A small image super-resolution model, trained from scratch.
Model: 10.1M parameters, 32-pixel images, arch unet, norm batchnorm, activation silu, widths [96, 192, 288].
Training: soap at rate 0.002, batches of 128.
Data: 90422 training examples, 26.8 epochs.
Rows from block 2 of a small image super-resolution model, named by matrix and row number. Rows with one number belong to one channel. Each number is 500 + 50 x the weight over its row's rms, rounded and kept within 0 to 999. All counts start at 0. Numbers have three digits each. After the name is the row's rms in percent of the matrix's.
After each channel's rows are labels from the 100 images, of 14976, where the channel reaches its highest value: "responds to" is what is common among them. Only what is clearly more common there than usual is listed. The data: stained colorectal tissue patches (NCT-CRC-HE-100K). In brackets: how many of the 100.
# convs0: first 3x3 conv (model.enc.1.0.convs.0.weight, 192x192x3x3, each kernel summed), inputs 0-95
# convs1: second 3x3 conv (model.enc.1.0.convs.1.weight, 192x192x3x3, transposed, each kernel summed), outputs 0-95

convs0.54 120:586398470466510506510495451469512489595562480414605497417513579452548434448532379593574537408562580481536478570561506491406478534502578470508526516560516552571560451508482476452539489547442527451575518494478574447488421502525499394500405543440457505481479530431444521498485463548561499541
convs1.54 110:491514451480495520493529516541457535451475547640394566551474503455478498547418447405435419490421510475407433513632514571509508536508434476539470509560432466506496565568439527555523539514559568478552535484587491462500524419529539583523517454545513586478570556460474496503501602486479465482
responds to: tissue: adipose tissue (49)

convs0.11 108:467499502496461569454526455492534506502537474489593503523457523389501505359471636549465542409549420642519447485551481588464495442526490538467431561490511536452482586490421421437469502509472492475521487571525532467484584452563496485520474494476465447497419528405506561537560529516458458476
convs1.11 111:509523521408568472429489382450464467555485554469549539487594561497591500534482540486494491463505456486548519543527487535468516473530525549517557490560499513442482443392535578573564589445454476531563438419498472534426521493495490526468540517426494534492483464516514431504383439476593532500
responds to: tissue: normal colon mucosa (31)

convs0.190 090:470534526521541560477603469425466570559509506519534361436506550495401587395522580522536507535541483510592523489481458584482563550450500388446521528460585542470416536435447509502568489544512450442534527511438538443493444524515625480412499509487456463590537488471419531503476538481589412523
convs1.190 084:474480480543428477423498501566512519544504602527509481541473517451579466437488588502491421415539438523498547513451483493579508436496508532440499502468389525532514496635452565486424481411509538469459507471489533481441490415557485553595582575496484534540534600481447497462515486504524488421
responds to: tissue: adipose tissue (69)

convs0.32 095:511456522511511503440501442512458513442483526527369509540478479486472493615588553471487443554502503502503561460488537514423457433476466502530453470459498467492513523470377499496439538473558516553484494492463399551538505501492546520557530502555401446530501556495479525526492527465502562477
convs1.32 119:464512506460506562430560540409506446422453555564573378442491504483414539428509471468521502452479478466526499497495490451402559499537549499478614527506529505528485517465532508508476490483498489489481424486455477515480493523392552497439436428459536497414430465526444506595524563514479503508
responds to: tissue: lymphocytes (34); tissue: adipose tissue (31)

convs0.95 096:511534504561515585567496503569517501562497509444373537520472480482497577524499443534508472409481505547562460544499404572538568487465482464501491565456498516470458546507512557474522484513408615551513499505496531441550611538484490484564448471460531448437564503500518505597432499481522460458
convs1.95 083:521530402591472431486489525486408589464488540573410468525530492454461454423423398496501472507444518515438502437518550562400631492543480492490524495525484449562430495587519451482513482502495501432470493520504494515429359474416542419508536544467524538459431493391464625423427591462487462507
responds to: tissue: adipose tissue (34)

convs0.165 099:464526551500566523466495470454584523446566394504525385493533477464512510450483509529446470489522474499557576456544474584511489452410436501396444511367478493503481605390446505496530501447478539453543406514469518508452565627496519454469493493448548435487471474451536507483584524548500573500
convs1.165 100:553451439429525508442535420536493418471390381547459531442490476503502521552563559513541548524458475403482478505502501562509479595505458488531623487498466525443491343508610562561550526457441474486512481452452484582518497492458438564495509539531453540508466448554483436581378490496561392542
responds to: tissue: normal colon mucosa (37); tissue: lymphocytes (32)

convs0.186 118:561444535529510468476463509493577558533522498409551602372504432542572511451550511549509459534463555497497578406545411495553520486480419473419584486536457577494537448420484438533504474449432468505520511382559481454505514493552473513511500568500498529581608536557411446534531477466460507491
convs1.186 120:506467415471476581540434441497447505429417518511538554508520511517426459532497508445553377458528483440453445466513400473436460559463533400467505432518420509503478482571494487510548476477436508532472555499508506564582538571438526471472475500487453484481464442443531457433432479437474504601
responds to: tissue: cancer-associated stroma (43)

convs0.87 101:505514585435498531459567490500505468490472538502492492461466514454471490498444628562447438491493427594550549470505532479491519505480520519482551542533408488462462496527437478535543484530393493573572460487513615398550564511499427501438499457457534524554462522635553459448496494556414501460
convs1.87 095:500448436524486483587466480506454550526446483471483590458501421553552469512484529554578497505580490530550457493566484471465525453566537377386391485494491466392441579494484509473464478440504498478606529449549474525614350503499516468492567625558507467447464534487530529579407527478457457589
responds to: tissue: adipose tissue (34)

convs0.97 111:516504546538566496618208443496503531517459486486461476573412479475497492603563483507516498506485503552435499579556523457436515495421529500617506542510480468572520535466555519443491585499511495531528449467477477565541491485480408531407453459444541473480527507562425499455468535471474493486
convs1.97 099:575504558506550502495542594513521503544532458508526452557406470542588447425529474582481481509423534534525484481520554565524479438470560457489461482504531482493452521433516457397462457572534573396525464525474524389511538464423501459395428506526548513368474559483472437435539500535452456567
responds to: tissue: adipose tissue (51)

convs0.115 117:598465539534458648449390466467384528468478455486361427467527496519486503565488562467475494538485532458480439504556470495477542477426496457549591461474468538512527467452436485416557527434585483525507466482442487598536537498540426502504474408505471544550480495439493486499500554522390500504
convs1.115 119:460491519604571492500468484420474560563576609364572470489516472511433519426541500518524582506469486568529593534415519480462484473557518477522443534506547459568458532485526513540547458462460506530514529480503457450501475597504497470525457517502481448503542474497577569475561506489531458461
responds to: tissue: debris (29)

convs0.121 115:510534476524514538556436574477479541486399536588438443534569497575523504513434548465489464523478607435581520674496513459472495481521498503504487549531412480446469523533451507494511584561474456480572437444547553493520415490409507492508575468480475403593505588486464479524475520527477528536
convs1.121 126:457512499435471506554544396481453366509507525539614498545551511472458527523530463458579490470416507504533440502615510501531549485498542543450604465526543488478457545485570520477505457422444457508541502492480464458558548516522460557578606503485516545494523543491605550507473470463548541531
responds to: tissue: tumour epithelium (36); tissue: lymphocytes (28)

convs0.106 098:488504576510518525491492477473370433550443489662337495525450495500428489543490560439499435576427524540526447557533568466512547570597464473604522514484480517441593500513474510399510510497522512486454386399525493540456478438470500443495496438512560502525451490508474456567439559603446536587
convs1.106 077:446500560473534467407547541547596544500581538357684458536461495517565518389461492510538567413557472471529545445548505487546408496482590610399403518439556460481486520442508560536429527592392502521550552547466436509473518587548460506602503558518454519542420520489448549570454436473507551478
responds to: tissue: lymphocytes (38)

convs0.85 135:530497518511531469434574509445426479502527494567526540571443467524529541481508488456507493466485487487580522510507537517495480472573533474479495469502507475545650473480446489515515401469520560409272457457489481510497544592515503508451550426464587520522461481450526468613441591475507489517
convs1.85 148:506557475459571488462522421521523553503508449440521566455483530478601654580512513411595527484535476517437501508432483481579580502423483475441442536549552503390587532460525513524525481386433465497363445516539483522503574520486499588538376600613478466501518473414440488575442498514499456455
responds to: tissue: normal colon mucosa (28)

convs0.100 107:543542413523506535617581580475482541510464542418527611577497472419514483445480489560543500484584462609449502525512516545458450526604480505493556492593528499437454447448541519506443502535474411552574485462514522474530533463462385522445498564501492492476497471475413467581502489525469461482
convs1.100 113:445459548549539504515509444526537474569582525422613444487472511501451470440416500505534588512363562437525505504506497465453541450440473563494557421436541504458507453511512543491499618497513553514469435459508483480377571462581469538544442447509400454552607568515524598480485500470578521479
responds to: tissue: tumour epithelium (36)

convs0.125 121:479549460552456442459521466561487510428488582525578424651464516415540509462411497493480490512599466530552460548547492555463482505510410378495500488465544466511469529391461520453430551476523545503513481572532507596513512456543493535459508475468513457644503532361513498599443571476460521470
convs1.125 115:534480460501467475474538460441555555477559453460517498335405501454560484557398483541525571504480462419509446486426480494463492520495488550454461534449439503474538506604510521590422459637482435528547429477532477484475412550567452481497586591504468503578526495551580492569499456542552491479
responds to: tissue: tumour epithelium (43)

convs0.184 126:513517453488532593524484602505501541512497396496586454498491477447531548450558548496496536504515505395419561526546480469444428536528482405486450531482504525491511542505423490447507520495465529480590450364480510564560512619453486462541485513430493403541528517554467466469631563431444500449
convs1.184 121:519486472515526411484529291593440405464494461544537537579429478448418517536628471530521476541481495466530462512496468523548579465496532497457606451488431488496475419568570499482478507377541506460541506480524512506524579526539494526480476470546525535519483525522516517492378516550505432445
responds to: tissue: normal colon mucosa (30)

convs0.19 099:552553526477451563492480459431348517542514527557443555529422603511440522571473537481481495595481466566524468529441457466456548491475423524505489514547400502581405571479463540401481496512566530466604463498487534521572532422508462455515456447524423474512505484520528425527508434510376486494
convs1.19 096:425465458540532469573507521466550434532533605475548504485536552556522446474581473493508467555523538539472622472468509489584540490532475533503428539497569521568528504500471430571516451515447499610508567549486525479440543453484508570594443537594491531523451484599593483558577504541561497469
responds to: tissue: debris (28)

convs0.45 112:507528418523521421528534638499491546421590618382448529519530502561480497450432551512501436500555509582486454455414533519494600496575459500478518531524502469532471465488511481533553490492450510542524545499490489376535535500503427538535458485496484551565514528415489559498533518507488425489
convs1.45 093:523528591441503569563519377531485562543492414405460535558428577536542448539497519505527515503488523503479533522580451549449537459375533523535589448424439507481487486533508563466477561432445523498500455569539504523417638464524452470532485466478475484547506456475492451485506405501512543498
responds to: tissue: cancer-associated stroma (28)

convs0.10 116:566515538499508484461492552486421525438566559518352500518496550419347429452496532409486452578466490530479506447538607492454445516555528433485402529448454544512451558466466484501470517501472475535545525504472459471507571471559512536531444479490488546632503516377542483538523490512464569515
convs1.10 118:544472448483525557500499396509550444433446482469612499525493496502535474535622534534580512463558453475506363553543482492495554470489555498456598402480493478523466473517501620482454464485518520478547418451554505518534485412496508594456563547470472501490519502515507476528353542522545532529
responds to: tissue: normal colon mucosa (30)

convs0.39 108:509513466594500597583498553389403534564488500486510444660544546523403478539529558517558400650450536538500535454438477425524480518441469526476508513555462541471502506426496570510488525524576440509607456487483511385513423459478521523486492429506499558503489565550592398515501517560447464563
convs1.39 108:511503559550492533441475424552477482561544594437582472471534552572530495483490462551550548450567519523512504559446535507571555421550573532428602522460519515525491529528478470515440491488421512551419478502517524508522550453553485496555477501499490466530565509553478492526414509449605529398
responds to: tissue: adipose tissue (28)

convs0.176 112:433529535506506516468436484513476486537500578510555471664481536503514490558528458443559593552565517584486436568509515525497544511518458433602433549469574490504445520448561503437482522526617498414527539560449506585535529392493521546480435586508491476588477463447482426575490526555540545500
convs1.176 121:475494463579470460477438489490484560554482572481417425380439417446495529509352435465421511443382481499468470461462502444458491491457454509427440485567405479550491524572498477554446462552511464461513420422458535482480520445528446413573548488477483516506568510467561529475519505537480407435
responds to: tissue: tumour epithelium (37)