config = dict(
    crop_scale_min=0.5,
    blocks_per_level=2,
    optimizer='soap',
    eps=1e-08,
    adamw_lr_other_params=0.0016,
    gradient_centralization=True,
    weight_decay=0.03,
    adamw_weight_decay_other_params=0.01,
)
Rows from block 4 of a small image super-resolution model, named by matrix and row number. Rows with one number belong to one channel. Each number is 128 + 24 x the weight over its row's rms, rounded and kept within 0 to 255. All counts start at 0. Numbers have three digits each.
After each channel's rows are labels from the 100 images, of 14976, where the channel reaches its highest value: "strongest on" is what is common among them. Only what is clearly more common there than usual is listed. The data: stained colorectal tissue patches (NCT-CRC-HE-100K).
# convs0: first 3x3 conv (model.mid.0.convs.0.weight, 288x288x3x3, each kernel summed), inputs 192-287
# convs1: second 3x3 conv (model.mid.0.convs.1.weight, 288x288x3x3, transposed, each kernel summed), outputs 192-287

convs0.19:139098112090147150148120107130153140148130123097151120135124116123165129168152136145159129103140156125108146134124136146143133039120117111178130158098130156143139164079109131147130139101137121096112115144118173110119066104078140177165180086125120119138121137071135103102130137217111128127
convs1.19:072113085118141132131140133130121129093121111157127147173112141124139101121123160151138131103123128174118162124080143150162154087107144107117140166122145096151129126118151163103103138152124143108140115129133158141113097111125139095094104125110103091160139135119112141119133144119128090114
strongest on: tissue: normal colon mucosa

convs0.12:082161149132148108108125093140123118141098146109126120071161121116135102072156172124171124127177159128110098117107148138125117077128142129121183117069086179160100136132148135189105121114152103147125095143140153116118158155152151129130168134117158133117155091080140093107128153108142106163
convs1.12:143115133116175115122120140096122104136126178107146147162123137144161108165120122123125085160107118152178091128127130124126136083096165066103139159172134156111121212132159136152100120143153149142099139150100160087150145139101135140121163125135126111135127103121087106130142134144149083116
strongest on: tissue: lymphocytes

convs0.182:142092109126100150087149104131109140127120108133100126099111091133176131136173143107118124137107143127152113140134104113140092125113114146115155109140115106170098088144157144145156126097131129180109116103140130156160113141162107110119101128156124173129123165135159108092126106133096125156
convs1.182:121095166113105122127091151087105119123115131161097133103157129112120116095152172163155123172109153122183136121129128122118144125128092126127136155119111079144149155113140144118133134163114159100142101105106163127137094124184135140143140112147156132124164113112137111113127125102116093152
strongest on: tissue: smooth muscle

convs0.41:153131167144119139133141062125129107133139123126114123116077142187151128117156125094105163152115132092167087145105143128138155124127112086179155113169145122115141118139160079136138143109127104159082154133146115126130137138134122150129079109115163104134146142067167146100099120104114093156
convs1.41:073128135127126111122111114106157137133107128110101173142172201100158133153169110133152152111134061121173090111133139159147140110139141137110113136079116108115113105143149099137103143097120126121134119121145117128131166149179144079123110069139111154112088102131103125120162136131131162178
strongest on: tissue: smooth muscle

convs0.54:111146141155109149132140148167141108116132124151098090104146088146127043110141107111116134143131109116121145121129156131141143086154071150150120115107161155139079128137127096145143093139101148151136144106107124135147111147129115152121153162145130137129200127104173129126121085151112102105
convs1.54:150115130162137119124135141120104121111185159065111163104169139111116133125146128131147155145114152147158124136106114140131131153141151108121133078154119119100094113136129081107092154085137089140133136136113151103089143110116134116145166129150122122088161124126130111162112113140134139117
strongest on: tissue: smooth muscle

convs0.14:148102133122096122081139160138107152141104113079103150126130117110172126138110144094157104093116163167113141135107117118151131115135154130129105136130131135132112132134154125141125131155131100126125141055114139114110116111148167134143126125158127162116090118097062102108116114118089130105
convs1.14:053121117134152131130136203138132161130112129142141128163092152126128125147089110138131110169131151130119137137133114117106111127116138118150117104147101134104135233115098129149126120164124143156144132153088174160132128147103128100129120134156121140123139104100117131116133115127177122130
strongest on: tissue: smooth muscle

convs0.162:148130143135138138162110148115123106117149166175149110134129110175098064092143124153125132163115141149140190110158133142119110134131158111095142096109167152114120133118123116139110155154152116138134079131146125141142102132108150176079178163123100116129089108105146140141105119150178118144
convs1.162:243127141171117153138131141151129149131184131077132111100089159142159165127149133101132132132131109106087125133123111088120138136135121167181121120120113129145128134126130127123112149118101109133155122085155113117129129150128095210099113154105159117110115147127152105136122096161110145120
strongest on: tissue: debris

convs0.133:117135144126111155120115115143125114119105121152144121172116118141137118177143155119128136135146126157142107137140126134170154010106100054134120108121117150118148144126117161106154145140139124086096087102134170125128091094115125174147158091131092107128120157123145131099138117195125139086
convs1.133:105126101109104128119136193136101131099132109095105150181105168128126125136149116148159121114121101138137135137120146124162172114130121101136118134136143104137108080120149168121111143174123117126140114134095176147120047099130125061120073122153151127116142113109109129150132093152126118123
strongest on: tissue: lymphocytes; tissue: normal colon mucosa

convs0.180:160135075163145136152141106168135137152119082085142096104127146163125139112148137116128133153120113132149104125104127106148099151109099114139138111130114132160172097183128148135163100101114148124077164132096105132147095113097135164129118129116140120128162162097131150099126116146088122103
convs1.180:111125121111176142124129186109119131132128129130159159154185166107143154146138107139111149170111123139217160125092125142123134143107157143115106125150134136095129120084168110133133138104153124116100134142124095095141115121173131083132117082150126120116090109116116127120110153097134118123
strongest on: tissue: smooth muscle

convs0.79:126119150128138111145121129150147132134132127120143157153112111120139105169137141122152155106137121104090157116118110149120152109172140082123131167082116131126119142167130137143097136115090154139151067162140106124152127122120164142111148093113105083084149126142153132123128078080151131131
convs1.79:175131147121152127135111113107142101129136165193146125160123087113135154087118158101144133140131133116134145137131136127126139118122163137131139167149121136182159064123116169127127143219146139128121092120144123152121090163134137146142153158131159125185101112142138110122089117144101081135
strongest on: tissue: normal colon mucosa

convs0.279:139085169165083132148130120141148116120130126181120140105107120122125045125125104132143157118124151176140146151114116138125144150140165090125152170135119146113099112133105136160112147163097132062147094146140082135150131116107160167095141171087121131118085143120118147155074111179186120151
convs1.279:159112144123111127116124099107132125130198160123124091159108106123134169089130125074122125126114088110107115131136141141146124137143151132117129180160098152142098159158135153102124131146126123167111098159119140123104149115072127135074123137144139138111127144141151109157142106153124108105
strongest on: tissue: debris

convs0.236:145126131149105144126116163103091119162121120087103109123123145133119141116123147122151100128130154132135095149110139121139190138146146132146116109128158125136151165158153126122119111157154091119130098051088143141089111122105129131131111145127119155101082110098110130082093151126062137117
convs1.236:125107091115168106138124183110138141120115111144161172137128179136119145154137151098104125154133115138181128110142110140129145156089157129188123126138123104141133220134117120126114124105119127138142120136097137104109121134121137122102125143090144125115124108117142155103079123105131131114
strongest on: tissue: smooth muscle

convs0.251:177108154125158152154073121143070122135130140121126101167083105113094142149144143180108159150097135159094168095161170110120136098169171134114087132105114080094149166140150152170136160151133120108127141135099157143145102107130152157118150122148127131117058109127116127145097095110143121175
convs1.251:160137136104117163125142144120115096133138115149122070118077076142129162104107097141119116129140130113093129153124136123122136126131112113130102143103136153142149127175120133115127102138122132096154144116112122192112111112152139082160090160134154145114122139125162172111136154164138145133
strongest on: tissue: adipose tissue

convs0.185:182112084075106139162109160094125130112147125148130150135107123107140141143170109093103160164169134130154152144099089105129158167147128124111142124139138131124138120118118123131121149169080156140143093141123141159113119135133144121176165141116084142126141114122112136181148130138157126126
convs1.185:132144141112125115167144115127127116127103116099105109072138130114166192126069102130161121157126121113130137113124139151142120097155174127121131120135144108125146142162137120134146089144109139091158116114112136138140122092128117067130091104160115148103118115143066123145120144150154130147
strongest on: tissue: lymphocytes

convs0.264:102161118114155099109141157140117128129111102137121121109169151097093176142114144083137163117091151097118139131186103131122165120112137128085138148183101131112125133130094116102145108152106097116138153112150115124136134134143115102130119145115134118143110144137151153148171152204084115169
convs1.264:105123082112112116123159109137138154117121091159132140100142090132082145130130099131072136103138195106076180155179114116106122165101088147128135133111145134121183115125143115114153150117105107173125155100116156170113112121112138133109096156125121153097164111170119161120132112100121194131
strongest on: tissue: adipose tissue

convs0.102:194112107104139105114112123119142133110128107148142130114148125108137161172118124114099128112134124141102123119142135127116142076113125132146135121181143138175120132106156139132106120142149115118102134104103168115087131124130113120122147123140168137120143152069080111152138100150086171109
convs1.102:076140128089138142118154110122168145121114139118102149105128130118110109155117143153096145147106139136094119110115126163109129118133177142106145119114132113107106116123110086108127124156130130140141131137120130127120107130107139113108095124139116107111163118091119141133128142077121105107
strongest on: tissue: normal colon mucosa

convs0.208:147124121129147122185094134131114142122153109125150176123134123193177070110157123072101164130133104131153095130109095134115161133157119109127120098130102148135143122115176105127111129110133116125096130069130132115113133134131130136119121134106158123124163138148134153131087142094127083152
convs1.208:124134085145087105122101155136143117132119116168171134148199166156152109101143136087131123077112087124177136100161134132138146118129123122128126146115135146108117138116139111093131141119129137119153125104162093102122093135135143124168166126112113116146129138153157126122149101167143143113
strongest on: tissue: smooth muscle

convs0.121:147147153167134158114105138085083137142112143111126116134142126150124077121161134104122149097151120129114105131119113110135102139147136128123212138101122122111109144138145119161129117108170131132116097109155090139126176157082143133176167145159069133204114131089131108117134111130151114119
convs1.121:138110098160146119118102123127129153158133130138122096138149139132147163132170146087142129141131118149169101161114121067137134139128086138130106139178100140078116116127130163173111133102114123163135133122122123102133154155138149112178152145133134152112068164162107133121083116135118146148
strongest on: tissue: lymphocytes

convs0.232:131152128140158147123120106121121088113109113100150106140104141172186137117083114111124078142167169118136114159139158124165143109117096138121144097150161117124136125176139122117140115144113122127075169132134152107174116112113145180163118093134168149157143126090112144081071143161111143084
convs1.232:119159124151146137119131152124164125130100123073132197145150211134176130137182119169121141083114077127194084138127127146128141117168124139138113115132119121116163209111155143112131124104127154131119140110150114117161120133162138121119121111133122164159133131100141133124122118117118104125
strongest on: tissue: smooth muscle

convs0.235:092165135143128115111135117156133132158138114141119122128139140144098117120114135066145091127126100117098138125128145135125126112151149186138141120088125127159087146155181100150142105130130153109137138148103120149151120122115151126139186123160145143128102087120082129140138129092130141100
convs1.235:166111133132126111145124140120116082122151131071127200121142149117179143131121118133099143141106137125154092110122137130113160138084162091161133103132140139127130174137131080115096089134130101125108152143120104106099146118124124147141113108114122131112121124113146118119131128153104128135
strongest on: tissue: smooth muscle

convs0.21:098161164125120121138117112116111109179139132066103131127123132144134110115142115122138123112120106144105119134148136120138121067118141134084178130101122132143144110160086144160150136125120137097137135137162112114114167141141132117141143134139136134120188188109132129114079122118154140080
convs1.21:122148161153170126116113109113118129153084138094113113146109161130111078163135136162134113111149112173125104110114128144133142113134105124123154103153110127145160109108096112133150137143135165146105127116138146135128113146129127099155153127131092109180145132074139142124133106117123083165
strongest on: tissue: lymphocytes

convs0.17:152111141128156142150117083142160107135111127105097139117122154131168146175115145116140131122160118076117103113095157162103130105116168148128123127096140130122132157079093137161147123097106145133149102137166100113116107151103150162130147151105111159096116120133112120137119150112101117099
convs1.17:133181110106137143106141073116148124122128109156149116120122094133127145101137159165100149119085116112126109114127142144125125135144140133116152163104144096127094096129144165120116099188102143113123115139156113131158123135078140147108118128113122157134174102092119112131131127113101131142
strongest on: tissue: normal colon mucosa

convs0.55:104098100143113106142101143131138083107107147131165161116112145129128109121160091154145127123100124139158141139082110124159118114162120109100139129120124149142073119145147102151157123156101145067118155108148121138112158116132160125124116092120113112132073131138149134094098104086155126084
convs1.55:145128134138117107119151150133159114114123110157174112125125137151156101116151085072098131105134119126130119162152136127137130106138132111133103174118128125169103165133138181110162130144153157117121119154157122159169121102069134115140093124109115159126144144121147109106120105148115092144
strongest on: tissue: lymphocytes; tissue: normal colon mucosa

convs0.38:155093148147122138156143134121125114151132126103114124102088101131149075109147130119142144175143172119157092178102093117176102154137101117145158104166104132166086130148127129098134121099137122183120101106103150156108123129125140171121120164110085180081153138067166134136140140119137132126
convs1.38:145090127143111129129140174100090129121135137111132183140185149113095148161139127115142175167114139137170111139102107128152149146120135106111127118136086144103119165115153084109121109065119126116133129088091161137121117111111139124081148139127084121108122142146143105128107132123137143138
strongest on: tissue: smooth muscle

convs0.193:172133120123136107134131168107138144096122141108131156145141139122106161141147141171138137148126119134104083157212102111107178125115123093088108145130100146129102137111100164114153112094121113127096119126126147097099150126126080118101136115179117137144171146129134119133176128145071197104
convs1.193:115069131122113107121131121120139163135129146129130085111121090108118118123148145160139102167100156087100150154147130108117119110130074155158113127129132146126161092100136106141148175120105129137148111129097142133103097140142136130115107110149138143109106080155113130147156160122130194102
strongest on: tissue: adipose tissue

convs0.177:137114104209126122099128110164114134162136119119138120145155125161146166171111101094127111108150090115151148147136098131119121170134109081136152146133103121138135058133172146126094138095130122132133104107141153188148087099103137119126133151130115125133130100104146164130121107139117151061
convs1.177:138142081146132125155095119124111129128145124137144146097176176107148103116161120084101150145157116105142116138143121135120128161118126150152106134135124156096136110134164124133090148147118144117103162125136159060089177138159131119185119122099143110088115109127164135136081090131102152109
strongest on: tissue: lymphocytes; tissue: normal colon mucosa

convs0.57:152152145106114113130146190120133152122105151140146122120143158099087107139141139136149152118096146134105135134137138118114100147145151141120111197159081111132124128137121185144119163120150133115167100167131134137139079118136125097124133156142062138128132121102143111166152165099130136187
convs1.57:111119159117113109115127130105171152114135125168134116126138074145084141102129133118129116120116138131112204151133116124133144140113085140092103186106171120134117091131129166139135135138126111095109113151124111202125112129117126107094108133133155098135102131118130135121152162119145130129
strongest on: tissue: normal colon mucosa

convs0.7:129130085096152129127120114130110140133113134139134139139086116129110167137149116106121113138104159110145105169101097131086154116118131165118134119172112101100122159116092119132138139124134128165144155165107139119140119134145092152156145141095062128202089122101132134142130128166136112138
convs1.7:112138128119120110126125130115148154135073088118130156123186126156103109093146107101126124096122131140134153111146144135110118095125133146087110143088146112104134155107134142134145128123127140120115144111125120194175092136168127120144110103126116108183113131097102125120200103107143127173
strongest on: tissue: adipose tissue

convs0.15:130121087121160093123134107134150119134109158124115123122106120139123154124112124071111109149133124134100108117148087123119106124124115141098154176106134072123107118138122129139138120094169103166137165181110121140162171130136134109095147169127151138131179131142119139108155152123107161165
convs1.15:113112153128093081151132145117142115133115151131126134078159134157116117102129108097096096103103102128139140116102142163117087105089140128122108135130131107087097122119124137138106113118125128067133139155098113158152120132131147148086090132128125122146149087127101132127146129099111134142
strongest on: tissue: adipose tissue

convs0.77:123136126111127130140111164147101123139101115082136173116132152151065119100139113127087126145119131129131164098124080113144116134097100125085130149105090148113180150157126149118166135119118106118088152095106102117132117129165123114115150119124134168113121143108125116118135098114160158134
convs1.77:110119136138128154132160124099086138129130083127079104080111082117133144123087130161119083132122144086117158131092132089131135116111137113127146157116129147166170145125110116146108157105134123117107154157127130139128112115101111103171122140145104122135127127133128145113176150103131147164
strongest on: tissue: adipose tissue

convs0.225:121155155108157120156137128148163135149144096123142148110116094150125128140116113143122125150119165092143124113153128142102128100112111098154115122132107080125129133137124099107138110098122182136136141145145148128157128090155104124146122088149138132163099073104154131121183131102110119104
convs1.225:178138116129079113118082096124129136135125138185142176130206130154117117085138123124138141121138111136126124117113146162096099150150107111101122180084112118112137070083153133126113087159118110126110114141116113103127101127149136141127118136114122090129125167096139106135139090159124131127
strongest on: tissue: normal colon mucosa

convs0.128:155140148140135116134093127137084104111150114144130123121125130134148089137155106150145146132123120140138147148110137101134106116134111109115166124132129120127129106135114130107098135158093164181126082091164123148170131101117145187121155159125110152144116123091116156112127059123143136151
convs1.128:167151144123147162111124139118101117122115131080139128124126133131140194103118149129151132126134165143132136124143140113145129113152132126089128137102125117174123143144108118121127147145141159129107111127149125141127133108121121146201152152126124121147101170090132107119097114176132112126
strongest on: tissue: debris; tissue: lymphocytes

convs0.210:154123105092131084122098151139108151097112096126116123178144134091100138167163097134162130148122090095134137092138148148110136162109161137091153136146092101114130133092124162129156161102127162107163105124144137077112114132107120135126139147115114103170147099092118072167169103178110146126
convs1.210:126121129108101115092108121150196146123125117119151109136158159133108125077105122149120131154119103117120160127116107131111135111154130138116070117113134127112147113127123128138166124111153123120141093111099127166101132132142115150098115143123143098165140111090122123160141119114148098089
strongest on: tissue: normal colon mucosa

convs0.275:124182134115115129129113107110132122101123146064154154090148117125113151115143129165114144132110120153148100110101084131121155133132157152120146154116165065146121082144142130112146105134099186122139163150147106142125102115141147126117095145134065094129120136138104143131064151120130124146
convs1.275:083137102114138148127137143138120102126142077126132067131085065114104123127092129115117123148164092074099140154154109103157138117114142129149113128112162124150122163161107142134155120098106139114131104143179124134145151134087113138174128115146120139129118141143132115101086073163090139136
strongest on: tissue: lymphocytes

convs0.203:150150124112097104124141130148112147125095119147108103123126122145133123178131112100132121146130125113114129169107152147112094134122146163098103198180106122140131111081128142154090147132162137125158112170140092127140097129116123135100135153125097136118160105137113119158140104114135131130
convs1.203:131151109141135110131107145129162090126119129225139118129141111122124159086111138085132114127119103102136134116121141155117123136111125131117108189121135131155127119139134230149127098174172138107177091136106076143164129116085116117125162151148137148152106114098152144146108139139133087128
strongest on: tissue: normal colon mucosa

convs0.173:103141124184121096120144095113135157134098124076115141119136139116125109142123111145113176116140120113105128168102092149115113162145103098117171103107123104104131147126168097148084163150119112115134099112141157160146123129120118097146164120126121107170133112139124162123126117123152119127
convs1.173:109151061173145158134110148100111146144127111158117133135156150117139161133142133076162137130160118124126112150127130121140176130110135164118103109138124137128132163126116147131133135118124117131113134097160137095122136150122130100228106111108112101128089164121130125113106114133080126136
strongest on: tissue: lymphocytes

convs0.174:130116122130101125097113117167142117130144080117113099110105121103119116129119149089136096112115125143169124138099147117149107153123103143119099126136128141142129108180183119144144127156159119109142151109094138155147079116130128132125080135186140168089137105060105143104096116140115142075
convs1.174:090117099141160142136156134100123144150132130074098157158106137100111132175160145175108128154127148135153081114068128124125112150110151133147132131142108147098107174135125109142120101107126123157142135110100156104142128111111138130115139161148114152095139126090141131142100097115104108115
strongest on: tissue: smooth muscle; tissue: cancer-associated stroma

convs0.152:144107115097127148098112147126123178143101143166127094139175148134090137147154133180127110140090156144171146094131128128140130146126133144116106163153088139116143084131143156137116153133146145140139159119157147101107107133132106082102135131105099121084102141170137123146160095139127190179
convs1.152:137118122137150158150118160131111118110115118180134032159056085145123142139121116147145056145151156128079163143133106125142142122120134119170159162112117132174159121115122190125109142181119141132137107121116126147155115121123113108130119160103145134087112111134134151150065128125111159133
strongest on: tissue: adipose tissue

convs0.273:159132153162143131143107160110144144104128145163126107060146128172124045100162113139140137130128143133159161152104139144129108121150129112092147105104144122113101140127123141137116145156128147126159076125108128152171133130142114151107142171152131136086149111077177141172125092144145108119
convs1.273:229120127192140132084110127117102110135159118095126138119112138122115134127163111103126152148123125115177094138113107107129122154132154123124128129141113132127073191138124135152114118154138120154132124127120110086132145132133144168144158144130139129108140145079151101138131080131119113121
strongest on: tissue: debris; tissue: lymphocytes

convs0.267:089149190128116119146150108118116117134153168148131115116173130141135114125148123169118157155102148117114158154217125152122132116125093121113110156080122151146079105105093133132160114145127119116118153135109119171119138106165110086126090106150147121096086114141140166128121153161144150111
convs1.267:114122120104096160131150123130113147120141116137105132131132122127102143145082113115111127159093157120126099121124118119152084146106136135215152113145122129148124132138116127136139114103124136154109125145142131100130143103163122142097138133130117149085138133153146181125151156118117175155
strongest on: tissue: tumour epithelium

convs0.93:133126092110189123121129109136142139126140108149106140120136125102147107152155118130095136099146115147103117180136114125123125128140121088131141112126133154146146129145134135133118164137106140136094099155102171112127093137156127157140106132137129130154146126201109151110106099140146157066
convs1.93:092129106137132175129122134160122095120130126162107150131136144112117125140178151059130128120169144116134140161083117162097137171109146159120138133127106155166157137098142118113137164145128170162159108130147134126123139136121156126173152143155086132135103138132165111109073094101100094119
strongest on: tissue: lymphocytes

convs0.51:100101141138177117131160143161154128132121110085129103162160067123181128099111130099180087102154137134130150110116100124147136130112088127133123085123149121125067095143145154138146132078107139138147199089086112130110108148125150155167106125118119133131159083179085133112130145107131145154
convs1.51:155121135139137112155128161146145110121124108131178147156158120131184121119118125104116132101143114135115136110094127132123129129151130114104121128121125142110151246136142129105180108112139146146132139123116111126152131118078150138127123122149112132199117110118122136118129117115110088147
strongest on: tissue: adipose tissue